config.toml
nesterov = true
orthogonalizer = "newton_schulz_5"
ema_decay = 0.995
Rows from block 5 of a small sound classifier, named by matrix and row number. Rows with one number belong to one neuron. Each number is 500 + 40 x the weight over its row's rms, rounded and kept within 0 to 999. All counts start at 0. Numbers have three digits each.
After each neuron's rows are labels from the 100 clips, of 14976, where the neuron reaches its highest value: "peak on" is the class under the peak. Only what is clearly more common there than usual is listed. The data: synthesized solo parts of chorales (CocoChorales).
# fc1: MLP up (model.blocks.5.mlp.fc1.weight, 1024x256), inputs 128-255
# fc2: MLP down (model.blocks.5.mlp.fc2.weight, 256x1024, transposed), outputs 128-255

fc1.332:559492468545493489526435502506538510538452474535517457503448519535485473523538529504525481472437473517539448533544422525471455409468440511513503541462503485526563531517543510522529496511524510537472458443509427478450498560487490569476486464487483413518517477531436503507492548526526425548562508460528499524575493489520489564471535457448494439544546469513503525437557536495556522514493
fc2.332:490477438442464436491460568559492504466447433513483550475539543555507573536499518544423458545446432497458443543539509579425480491466477479535464477535457518448453459511493417518532472498498462544447458524537546496463460491518505462408519492456535562480470462492521533500457449488418419568533487449522478509542466420516518461529537491459491531478464482538531559502507535525461509602435
peak on: G#4

fc1.234:467455508538550488480541551515503562438585473524503500419464472533493509514450510468474520498472469482415499481509565536494453476467420518502511496557523402473547493488499513436461507447523516535515531495540477557488461498483547637422520456454485475483418536475500588482499528459506497482494579456546475570557502470562533495545513571476481470555508448468427467527442465542485483529486
fc2.234:466477457506557481498432413460494548499480506504553415551489524513597501481464531551427529462476525399563526513446522470458460459447462517516439559451522474503460577497480546505491486437471494438494546508571520537487474483548505493467445474467528539442458497508485449509471425481481483492513462518481526564531465500556463540473441475460537519485511493462508506469509419453457448554500
peak on: D#4

fc1.609:497455572537531514459529477547432480466472469456482599503489588503534507459489470466512514441483461479527488560516492543510449449475501598472501565459470517493505504514527505481483548501484507539493583581525504510500526532494536539511500431509501508491472450537474537415473505414546525492521473527605478566448557498437480526478485552541453541497551537508530489428501521438500541533503
fc2.609:547513502435531399506521454528476419562486473592514499477463548461500492508548528486475476512442500422562431495587429526445519537492467486555527534471522470503507500507548509520514487483475535516466441490452471523502441495521565487563418539530449450519505544464419514510494432518463520486532491480515483536424562502526437517535515596568487542509473469491570458558490507502523496494568
peak on: D#4

fc1.170:494501512460410448520530514565471603496514505497427485521516559499494513505446547538566532517449515448519501514528522473511488515507475514514466529475509451518511539508563484532495503449483537398553551490541507467464496520482478531483511613460495472464489438533462525463444478517487542544449594488479462555426546548542537452601583574535485528418535474565532532560589493534524451567457
fc2.170:507443524483395513492502543557521485413546470516469480503517441497508540464504434557529495602471507503489495488447489498462496405572535502526417448525507478424474432506451534501509505449501511477523457439458524462528429477467508542468420528521499495474480515493468554542543454529493506450482503517503431586427543530543458511580485502446533539490476519453476484502502522492458494535492
peak on: A4

fc1.25:532536490490459492463527500502512460605471484526536513546490533471521511488503526527524506472512429489464478480491506495467419482558438484601475499515538504462545446412504491512482490527523436487493458494505528526568459548512465500520476545491512527474427520470501501484506465587557458539483538505413527502509506485530496528537443533479493462468500504510511593476447446498496461566499
fc2.25:485480427516509468483516413616575523554506536503548482498512507496522506503525469457422594494529516416525550497451384564453500523500498507457412490525510441508484444486460465533541509498483478552516496514478451458491486513396437497433504480533466550469504474533507535474496529461520432555530389444451525487588531488490495482514517465499463458515535483466502494508555539483433512581512
peak on: F#3

fc1.400:507411462491409509486495491479489515493485501489511448503472518518517486604486519573461423456506521473563505537511495439487520449427555389477554435552479550547552466548477515439566540527537491518477459455556560564525419422484469496529454491542508442403467473477474434528433489520431492466498502529484584499579526485448469559472468505486485516517482454512518510451492547571477521523515
fc2.400:505442432503491494578528563509538571476542436458424488486571492499456459488545465516518485580549537414532539539534521518481483551440417474529436481454456523467573464521482457516506473473516513485465507453575521554493488507501434474541560517538521521477492507472460562488487500507466512433449496543570498469496569490514475484507549496521508473502429462543503459538538479451504488404499
peak on: D#4

fc1.98:514443557448476468535513476456505479549425482445534464469535456500506496538474497457528471460521498518449488494502512511470506524549530502448537480490484444462486459461502561475549464433486554515569472510506467581555501429496494474467447492570470471543548452471447451448454480462591417568559486600534505476430557503455492540495461538492502493538515463504548481518527508493525432475474
fc2.98:525566542507505503516445463499462517553558532452506369474455522457487565516518444540538524437564463474507515453453477498532489536547537448558524511448438557527506516484469492466551490550514452479500456494451556512515493523507513530485491507482493598491519457541459501508541509491502485457553534433448508468462549457466540528550571463463495551566441477467478469531461550548502427407567
peak on: F5

fc1.223:579485512560466427605508551471478443528471560480424481479515462520449535516590505526413528512467485440474492537515474569447445487524513552515510441504537438507497455550499464514504456601449431436503454477524609507508428535521486516563492514475516492457479463464465533426480510499481478504482454434522422457552493505443467548514538466480464536471468538522498477469483427519490483630549
fc2.223:491528516578427489534495475468476544473571488452507488445482485508588510490449550428505490478505531497476450508548462477515560459440503516417533489538461464464509466472471501509499493542415540475492518467510437481458516498560529589524522426448532508521503550554542451429556451451541574478547472597518488427537476537473482492488470459539464580484522550531543474507468553511451557534501
peak on: C4

fc1.434:480520486400543395536502497492497511565537449606513499540536535476486485483479485489463572504542530430539473465487493520496449475462490572458507538454519506550544449454518461457475526488460510521549551491522468477496519479410513536597479552524454550469507527537445541481474469548517555602468498500530516482486488511481474457464537488533437508466566502487443499459456542455522438537460
fc2.434:540480468541488528462485498456503497494477533456474499551495477506455525468528433470591463501477471520507485499514541493503516542518489570491524544381428452495421446529472549472480552439489491529555484551438584486493536515449547492453498542415430544473466450464439462513528500521472472526547462527503541569503474507486501569556485454539532473510535564592497518527502524483505454444448
peak on: silence

fc1.749:478535499481538589446498499517429451482560523423493514509497530444521452452550518490495486452545463476598483562464577518475472537495522548472488471458511573457551502505464476446498566545485420525491527570491558496501429508477500498443427522549454494521512499399570513526559443413482540548485453485577505458578560442429463452560521581479485536508464415474506533430526433522459517431493
fc2.749:530468554455466425535485513457497506425490495477490523522551482452557484488491468557461464503483485521543503496513528452514473539546549508528526471498515499516571580469462481508492439529519509444507474505431482457541558587550510548507472446517458478507492482500504456552463461466473522495558468458562489442420540466445437403540524474505502540466488475562449537451446532484401525456468
peak on: silence

fc1.312:495522513457475454526467538482417425471490497553517490499478541531545498497517569459576441462471535516475538567464505526487587476548497520599522572437555436570553518479516538527518505527504533601481485462447511507543525509488487500542530528482492516548537510501510572390436474465456531510480494504553472522502450468513476495533477478462519475492454562567560491461548530502445511519444
fc2.312:536468532483524492557514508574517497503500486501416500491548536484499501490532521442448458542462487519493497535427463515541487506424519513469497516515524471491528548541535466464379510532499485511477484491549512488452453505521480514479530532497459472498502472521453468493508450499494478465546538480450514501508511533532481568552510535498543438446614480548468453521482518480544455554501
peak on: C4; B3

fc1.297:491483506539478505527520516546507555518452489497575455493458416501539425574562558464567544502501480511515488532474543531503490484530556496505423522520553419522459473500533481513456485482487436476549542474505535499480498573504502376547507467473541496505509532494466503488540441511513554544444535498426438562555474457564411524426542525450491480470440439512502473362494470486490508503479
fc2.297:512427522550494444462550475488477516459524473480582450554549563581529525534577533480520485476431536529463553480496455506537536508489538489485502444536506531478534491477525471397490479476509498541494525502603461547547500490499486484523478471456508502563497482463529504482441492517506444495452459534464468500533521458436538445532474456474492468489568483502544552459553440479486518488458
peak on: D#4

fc1.84:555510518458499458495522478478484453521480536506412508437475470501534545494548511474501470550533536480458528499514430503502465532590467529549508477491547552514528432467552441511538538509534490479574428491508456468487547520464511513492515532546432478437487505581470521337536501444497459535482495496492412526513409490496527419510577515474599474478519540585512519493480566544483491489499
fc2.84:521491508504450491546538522478431495505478527534496535550484517565490593488487492521480543532513464492475518557554502496551466486454487457571499554527536480517507433548469520491454542578513527586499517540515466506471480482575508444548481552459535446484491487477483512413527529488462463470565493470412457492491483510514531454444441464551487566481613551484463562504502466561488475507490
peak on: C4

fc1.538:480474455544485454536501471552548481522546581456563452466517522489492553502505489488474549506470458525512517548501537500491475463472474529501557502490490524472491592533537468536610447587466540520562515482436443486467483507541518448474469466471537566446462468517546419509542460502511473460465541519464616510528527422480522492429466523505495469557487466468565476530475457498421512441525
fc2.538:465472504515565521465531529511456490475562411575442535485563543495468453508525455498601505509518510480466476547551490515490486522547499507526435482474480455482539440461534481495504438481478506592465496552464500461500485579484485469508486539472518523424446542529466467500468462465533469433557487506484488525572539471470508562523499438521497487536501505483541485496489551484577462482530
peak on: G#4

fc1.100:486410514441501463566497495550456442552470478516506475473401514466534503499541483485476462572531516468566547514513526570472535508445474475492447541512472562415417493505511399507457467446512472565555434569538465499516585471486562540470420542481526512480489577468484509508519421457479473577545496524528450589544529458504494542487494466485502493451497531472453512495448535476446486449495
fc2.100:500480533544527500445489512496466561452525534550515495501518449527584495539473525519563471507508526553512511493462502486605535449543498439543479509532517465480500472510498487473472480534497506470530494426523507464439519474466430518552513459523495492567532434485516486580571510510520475508547485501423481544530460453476467588516581534528549545448509504464504523562490538488484432514471
peak on: G#4

fc1.53:480451464600473467452548494490417552525542468444514570527445522480385422471501463450420494448498471473440457507527494471509479517537413461523561557504497494550612560538508489559534477533507509449475459528565559525588478493541495530466468585480519524476412510485540531445451454528494512490511527494564536555500591507413544512473504468462471499560477486533479478482558530478460433440485
fc2.53:538530521496481499508508406449475472484507482456492439462430534495521526432417476487523461557536511513530431592514478575505468510408553518490490597547513512504453520527449461519500548466492475466506535501544505487525450473446511466483555514491402507494509419409535487462513519536483472495530503562563436541523536446547531516489529440534480520454495524513475500459496493487456497525516
peak on: F#3

fc1.59:545534409470469474466413563439505510513507509471466468525503487464469444542497514480495460568433495481451572606487545475557517501427504473544501530479482518439440498457593520440493500516481474434524544475446454479464485469520472528496445516400509543565485496529464436442486494468540472456522493540477525489503567426558467404493464472488494439555457511559498524537460428545496529553569
fc2.59:541461531499510544496557485445532504549515468491513550543480460439461496524463488535499471470506523382406514459564499485510513574507490430495496474497469614440559505470560457528481489510467471511551521454539526517527491469501504457485518477469445524468573494465456500507489486476461483532470519480458494510519481586519553520477555565510488528473477524499442524542494426568499554481456
peak on: G#4; A4

fc1.114:467482557525525523504477501461534511507548494551529508485553462493517569497544574490480501475533457465468542518485487552486479580489512534547434521483553560467462446530509542546530500536489544435482499499568540521550526512579527478552491526418474503471476491519486482494524491491505510453575526540438441515442490502469524471479435502444519494427534544507456433538526499493531486571545
fc2.114:493537587477488446548453465597504433390504533512421491491521505485461465559464509423507444496553511484540475490488449483542429458465440522502549440469476501516448535515519542524501512583497504554467484516474475465563483559434543509552461501469425475448501486487562441486429530544504485490490459524521467485492464566418501519453569466453515453513556442493475561425465539500452486451509
peak on: A4

fc1.44:505459464540532440500536543482554502544530489468496502496497465538569507563469465477510517518441473439467485514456512471568427430527488468477566551469558470505440541521512493503501495515458541479435509441489474471520457411471506526472504523475430407549516486542459581560533435534520554526474537525507523554526557528509513578487449425566564475533591544462522461504462456471469502505527
fc2.44:492515424508499489436500525487478555486569448436540499492481492508461487488491466472548443535532532461500513511514498540500525477551548560494438487459492576507556538445481524555470473554540419515496591499496572491565517508553542485492515533492471505455455507490435455487463501515544464456495447524428541474582462527528556492497533540485444458424502483578482494509525488433559450511527
peak on: C4

fc1.484:545481482588463440530538519455465470501482527490438532593477481531492509536496494437558530564482494502515546442500449471423463447500464387433461457423520455442466474521491511525513433494502475552463523535497497441552489496502516468423472444548530590479505505482511489519401509521442568482450420438528553535466546509515520526502500524522500439492462381505503480542427463496513468461461
fc2.484:543445499465468543476531511467507517442455505521517486463558486548545512451471468518517468515542518516497436580538505469559519452564546420511523537553573466497543488563489547427470474539469501511492558529468480486542526510510528479477573497505509532457528482439540476500499507528491481446481515441552433536502489491515543470532534543478516482558548438536454511528562478477487573580534
peak on: A4; A#4

fc1.765:506497546555477482500556538517484491459395410558492501504495537542538501577504520522516495517457496467462533465495533506497466443504543535525528547515485493474551480540523580468572441411542521478520463487527430546484561450571448503490486430443483579479450535501523505559434553514463529517478482549596444518478452559532460516514509503524475474487484507486464557475494458528513408478493
fc2.765:487506549478557484488559444542586512499482504447513492462504442494447497461526515516406553570485512528550484478535525476509503552453504477447508509484537469493536519519489459500508444464468526393532505546518474462543522482459541543452465482489429499472564518439510543423474418563501498504552539457506559470431459570451531538497502507513504519557622547454555506470493536437510466507587
peak on: C4

fc1.104:504548550573505440548541472492542469473443522527430535548583399508458484488559466511571448496506471492448491519486569423569440490448482414486501432461500478490443470441491475539479563560484469452538471551481537542508460479561547474472494483458465476487472484502488547515528506478512507504411436468452495550458498568495516467505427464516537526498430563541537446498501451543472503483519
fc2.104:504493545462495499457493511439532509498485523551527474429578527481493450498395491476554534512557552493530532493566492544484496512518520515513533512519495482547489484456469527511466421433564523542525475515471467488496550512595526488530487564503547511526503520511487468518533442505525528504448496495459523487479440514477499464552444440507486472504459545463441519470475440529496536410476
peak on: G#4