From a checkpoint of a small sound classifier: batches of 64.
Rows from block 3 of a small sound classifier, named by matrix and row number. Rows with one number belong to one neuron. Each number is 128 + 24 x the weight over its row's rms, rounded and kept within 0 to 255. All counts start at 0.
After each neuron's rows are labels from the 100 clips, of 14976, where the neuron reaches its highest value: "responds to" is what is common among them; "loudest" is the band of the loudest frequency at the time of the peak. Only what is clearly more common there than usual is listed. The data: synthesized solo parts of chorales (CocoChorales). In brackets: how many of the 100.
# fc1: MLP up (model.blocks.3.mlp.fc1.weight, 1024x256), inputs 0-85
# fc2: MLP down (model.blocks.3.mlp.fc2.weight, 256x1024, transposed), outputs 0-85

fc1.421 [161 142  87 122  66 177 133 149  99 118 125 144 111 156 120  76 149 169  94 120 154 128 151  87  95 142  99 123 119 120  68 110 108 183 113 160 106 116 126 141 100 144 143 160 148 148  84 161 159 115 107 167 126 156 143 112  95 132 120 148 101 129 134 113 120 153 107 190 142 130 117 132 133 153 134 113 146 166 120  99 165 123 145 121 171 147]
fc2.421 [ 87 123  81 160 111 183  66 156 162  98 129 115 117 123 165 175 136 159 133 115 145 158 142 115 142 137 127 124 140 130  98 149 161 131 149 136 126 117 153  86 102 141 113 135 118 121 136 137 125  91 134 156 125 115 141 151 157 152 129 145 149 133 139  62 108 137 112 136 119 141 145 119 134 109 119 149 132  98 132 143 128 122 140 153 149  95]
responds to: horn (98); note C5 (54); note C#5 (44); note G#4 (29)
loudest: 500 to 1000 Hz (69)

fc1.107 [107 114 126 104 111 144 175 144 122 118  87 140 103 138 114  85 144 136 120 140 144 119 151 146 172 119 141 110 132 154 128 173 124  98 146 124  95 100 125 112 152  87 160 154 122 130  95 119 141 141 115  96 133 109 107 135 128  79 158  82  96 130 115 165 114 136 131 123 144  80 107 157  96 128 110 155 145 156 160 121 174 137 147 102 147 100]
fc2.107 [157 127 111  69 126 159  93 153 111  95 176  97 151 133 128 153 148 127 106 155 111 150 143 134 120 132 119  86 136 150 143 127 149 147 133 137 121 136 132 110  82 144 102 120 110 151 170  92 121 152 102 155 106 173 123  89 140 136 158 146  85  79 194 112 145 110 146 112 163 106 128 138 131 123 102 108  88 116 128  88 106 160 130 137 103 192]
responds to: oboe (90); note B4 (38); note C5 (35); note A#4 (32)
loudest: 1000 to 2000 Hz (33)

fc1.58 [115 131 105 133  80 121 117 110 161 127  76 113  65 129 133 148  86  91 136 119 137 136  96 142 115 126 167 140 117 148  99 101 140 134 117 121  85 135 111 121 150 122 101 143 144 118  91 101 152 137  97 152  93 144 140 121 131 103 124 153  96 140 111 149 119 134 133 125 131 141 149 139 174 124 158 127 137 163 128 124  75 120  91  94 177 130]
fc2.58 [158  86 138 128 120 115 120 140 116 203  91 138 136  99 130 125 149 126 149 135 121 130 126 122 177 146 161 144 183 127 119  70 127 113 116  74  97 136 156 123 138 148  94 126 140 146 143 106 151 154 118 124 124  99 163 123 162 119  94  80 146 113 151 144 122 155 113 121 104 120 100 143 114 107 129 148 129 164 127  96 126 110 190 171 133  97]
responds to: violin (66); note A#4 (31); note G#4 (26)
loudest: 250 to 500 Hz (68)

fc1.433 [132 133 158 104 129 126 101 139 133 144 114 142 171 165 146 127 108 171  85 170  95 117 135  95 109 144 149 107 127 135 127 159 101 185 137 127 124 113 153 129 132 112 107 101 146 170 109 149 148 126 116 119 122 103 112 122  66 113 104 155 124 168 148 115 175 159 126 123 118 129 111 151 146 164 113 109  96 104 115 126 161 176 142 131 106 152]
fc2.433 [197  82 134  98 146 158 124 115 118 138 106  94 136 136 159 130 143 179 109 105 119 161 150 151 147 157 117 169 115 136 127 126 119  98 155 158 160 182 118 104  96 145 138  89 134  81 137 162 155 109 162 123 125 134 110 127 114 119 147 110 131 135  85 139 131 156 110 180 147 139 156 153 117 101  85 104 106  83 115 117  74  90 184 101 114  96]
responds to: horn (95); note A#4 (28)
loudest: 250 to 500 Hz (83)

fc1.680 [165 144 100 115 147 137 112 143 124 145 141 124  84 159 148 108 109 140 133  94 150 116 138 144 109 141  76 139  91 110 133  73 133 119 104 131 119  93 120 153 110 168 165 103 144 103 140 130 136  70 162 115 174 110 121 142 125  92 148 171 124 101 127 132 143 121 148 101 122 108 136 131  83 122  98 122 133 106 158 140 140  96 166  95 143 138]
fc2.680 [130 122 120 169 105 132 124 117 131 146 148 137 161 130 132 123 114 160 138 119 135 176 120 154 143  98 126 105 152  91 148 124 124  90 139 144 161 110 119 139 166 119 120 157 119 132 155 145 128 134  97 145 126 178 113 114 132 133 131 105 116 131 125  99  80  70 119 123 116  98 101 114 120 138 102 134 130 205 141 153 126 120 123 178 137  98]
responds to: horn (100); note A#4 (41); note G#4 (28); note A4 (25)
loudest: 250 to 500 Hz (72)

fc1.731 [164 129 126 107 157 153 131 157 129 115 141 157 157  98 139 129 128 122  70 111 114 101 116 139  90 118 146 136 115 117 131 165 116 103 144 126 165 105 120 127 184 125 123 138 140 147 121 136 111 111 127 118 162 138 152 150 141 118  79  92 112 140  97 130 115  81 138 157 142  89 135 108 152 158 100 135 128 158 134 140 109  80 128 135 161 138]
fc2.731 [125 159 131 115 162 148 132 123 135 143 103 159  82 107 131 109 106  98 146 158  87 141  93 127 126 153 109 109 160 160 140 122 115 122 148 111 163  93 147 144 170 118 152 111 143  94 134 119 153 113 195 124 117 149 116 119 102 129 146 128 154 125 115 124 160 110 122 109 126 131 179 134 155 124 122 128  95 119  99 117 175 132 185  98 124 145]
responds to: saxophone (51); cello (49)
loudest: 250 to 500 Hz (65)

fc1.688 [112 107 125  96 124 145 110 144 153 100 142 119 109 137 127 141 126 174 114 133 119 126 131 101 132 168 134 124  95 108 129 165 135 133 180 138 118 124  92 164  95 115 174  90 132 152 128  92  83 179  98  97 144 152 133 131  96 168 127 102 144 129 173 104 124 176  69 146 102 139 104 114 134 117  88 142 116  94 115 145 135 145 137 105 142 144]
fc2.688 [145 132 108 148  83 102 110 126 133  98 140 193 119 141 101 136 129 144 109 101 185 157 117 168 122 111 135 119 136 113 112 131 145 114 127 123 147 146 109 140 131 121  83 141 131 125 179 123 114 140  91 142 122 135 133 132 129 135 101 115 182 118 109  95 152 143  73 120 128 172 126 110 149 153 134  98 111 117 106 172 114 149 106 129 131 103]
responds to: horn (100); note A#4 (78); note C5 (41)
loudest: 250 to 500 Hz (81)

fc1.538 [153  84 106 130 136 133 148 118 112 157 158 102 114 127 123 138 114 107 136 115 117 168 111 145 140  95 142 114 144 110 111 124 156 171 173 106 103 110 126 162  93 113 117  62 118 112 139 127 156  95 184 114 165 148 143 132 121  91 197 156 156  79 136 144 127 101 132 119 116 107 132 135 155 151 116 140 113 129 199 143 122 144 142 125 147 125]
fc2.538 [ 88 169 130 131  73 132 141 123  98 131 121 113 125  97 131 142 157 119 155  93 104 158 168 136 108 137 141 208  89 120 131 108  99  98 109 143 121 102 135 121 119 114 149 126 169  96 174 116 115  90 152 128 159 160 159 128 152 123 111 174  97 127 131 103 121  99 117 132  98 116 105 145  93 139 112 130 159 131 117 105 102 158 151 119 185  79]
responds to: horn (96); note D5 (28); note C5 (28); note B4 (26)
loudest: 500 to 1000 Hz (62)

fc1.376 [ 84  84  99 124 118 118 118 137 149 120 161 117 105 132 134 103 125 155 105  95 141 150  85 151 122 129 115 150 180 131 117  98 110 143 108 162 129 162 139 131 132  80 127 132 132 131 100 142  94 114  95  92 142 136 120 124 160 105 146 142 118 143 160 125 125 123 144 133 146 138 152 100 143  93 158 107  77 149 125 109 121 130 154 101 159 148]
fc2.376 [104 112 111 162 100 115 164  97 131 130 114 145 160 115 129 132 126 128 109 106 144  98 141 140 135 118 103 124 109  91 128 196 140 107 131 166 113 121 143 136  84 173 107 116 126  95 160  86 125 141 110 135 163 129 212 126 147 153 107 144  83 130 149 134 144 109  88 148 154 131 122 147 110  93 166 122 144  86 133 156  89 124 136 136 154  91]
responds to: violin (99); note F#5 (63); note F5 (40); note G5 (28)
loudest: 500 to 1000 Hz (76)

fc1.79 [134 128 139 137 143 148 105 143 135 136  77 125 106  89 137 172 145 132  88 159 153 129 152  82 117  85  81 126 178 144  76 110 153 129 151  92 157 137 149 113 127 163 136  84 163 143  86  88 143 161 115 122 107 135 127 105 160 103 138 111 113 158 132 107  66 127 140 171 117 112 125 123 129 117 146 142  94 138 159 108 168 119 103  90 145 137]
fc2.79 [103 115 119 128 125 106 130 119  57 104 142 121 107 156 146 106 144 157 135 120 142 174 161 119 163 152 106 146 152 120 136 136  80 116 101 143 148  88 111 148  92  94 143 186 155 150 149 112 158 161 106 130 138 100 163 110 127 136 127 101 171 110 138 129 155 133 132 133 159 153 122 102 158  91 101 164 148 124 106  97 127 140 125  96 109 115]
responds to: oboe (98); note B4 (52); note C#5 (34); note A4 (33)
loudest: 1000 to 2000 Hz (53)

fc1.496 [121 128 143 109 149 113 122 157  72 109 149 161 129 130 106 144 128 127  71 139 170 145 120 149  90 116 114 108 103 105 148 108 133 113 140 121 124 152 133 137 172 120 114 158 138  58 101 177  96  86 130 107 141 148 139 155 115 126 157 125 119 133 113 149 130 120  96 133  99 149 159 151  83 111 114  98 149 138  84  96 113 112 170 107 162 104]
fc2.496 [ 89 130 136 117  87 135 161 157 172 122 120  92 133 149 158 171 132 143  94 108 137 119 145 156 126 135 125 140 121 173 103 154 167 117 110 103 145 147  90 152 162  96 101 112 130 141 130 122 167 119 147 184 118 142 141 140 131 185  93 139 129 118 122 136 147 157 119 147 165 102 131  94  91 118 127 132 122 111 129  85 105  98 115 148 107 121]
responds to: saxophone (98); note F#4 (34); note F4 (33); note G4 (26)
loudest: 250 to 500 Hz (72)

fc1.30 [131 110 118 133 160 126 109 156 142 149 121 128 130  90 108 110  67 114 158 136 136  86 142  95 102 147 112 112 152 167 121  87 119 126 121 129 168 147 146 115 139 138 116 139 123 140 127 140 133 121 119 168 102 107 132 167  99 151  93 166 109 114 117  83 139 107 119 134 130 124 154 132 112 115 117 151 136 107 158 116 115  99 130 136 163 182]
fc2.30 [140 108 148 104 161  88 153 111 146 166 106  92 158 157  80 119 112  84 117 132 143 136 107 132 171 139 122 152 118 130 161 113 149  92 138 118 120 112 124 142 123 129 151 129 120 100 113 100 107 139 104 133  89 130  82 134 142 120 107  94 119 140 170 129 154  85 128 143 105 175 184 117 115 163  94 140 118 141 126 108 126 112 130  89 132 143]
responds to: violin (96); note G#5 (66); note D#5 (35); note F#5 (30)
loudest: 1000 to 2000 Hz (35)

fc1.252 [151 159 126  68 143 105  92 136 122 124 115 147 106 137 114 131 160 134 137 110 166 130 168 120 146 169 141 100 151 172 105  95 118 106 184 147 142 103 119 104 160 142 129 125  97 112 151 137 118 115 157 102 115 114  88  94 132 129 173 166 104 136 132 128 138 118 106 152 154 171 141 117 157 158 150 129  89 132 125 118 109 184 173 119 150 127]
fc2.252 [119 141 142 104 141 135 157 124 113  99  87 128  88 138 149  98 129 115 124 139 138 150 150 111 149 128 122 109 106 112 126 126  83 164 161 107 137 148 113 101 158 170 138 131 122 105 118 158 106 112 127 156 136 146  57 161 134 142 126 117  93 119 179 111 156 135 135  68 143 181 101 133 138  83  95 153 113 136  96 126  95 122 125  87 123 135]
responds to: horn (100); note A#4 (82); note B4 (37); note A4 (31)
loudest: 250 to 500 Hz (100)

fc1.555 [126 122 153 104 122  98 117 166 131 121 130 161 129 108 149 137  99 147 118 114 121  69 102 107 121 125 177 144 122 142 126 128 122 123  74 135 137 134 162 114 145  98 132 107 159 103 142  87 107 121 126 138  97 120 153 154 187 146 172 123 115 138 154 125 109 186  99 162 182 129 103  96 111 129 179 111 101 134 100 165 113 127 123 122 132 104]
fc2.555 [153 112 157 120 120 116 108 155 102 110 130 144 147 138 130 126  75 101 111  90  90 139 109 105  79 101 121 184  99 171 102 118 116 176 132 108 126 132 108 100  95 136 105 154 127 103 141  88 135 116 113  90 123  89 144 158 122 160 129  72 139 111 145 145 150 116 111 148 166 155 132 149 114 126 146 164 130  95 100 106 135 163 141 174 121 144]
responds to: oboe (99); note A#4 (47); note C5 (35); note C#5 (34)
loudest: 1000 to 2000 Hz (52)

fc1.361 [131 152 122 159 133 100  77 163 129  92 143 164 135 192 152 118 143  78 151 129 137 120 130 112 150 115 123 103 120  96 124 124 100 134 177 140 128 109 178 114  90 138 126 103 154  88 170 108 114 129 146 105 128 112  87 125 120  94 108 112 117 129 116  91 144 107 140 125 122 163 150 135 142 183 160  90 145 134 131 134 147 139 182 117 149 117]
fc2.361 [125 127 167 126 139 115  98 135 143 152 112 179 168 155  93 131 148 139 124 113 174 147 130 144 124 119  99 166 103 165 113 144 105 142 143  52 124 146 160 119 181 172 124 140 102 139 124  75 177 156 123 153 184 129 150 118 115 121 175 133 129 122 132 147 134 130 121 100 130 136 113 151 118 187 130 157 150 118 125 109 110  92 119 140 157 151]
responds to: saxophone (100); note G#4 (33)
loudest: 250 to 500 Hz (66)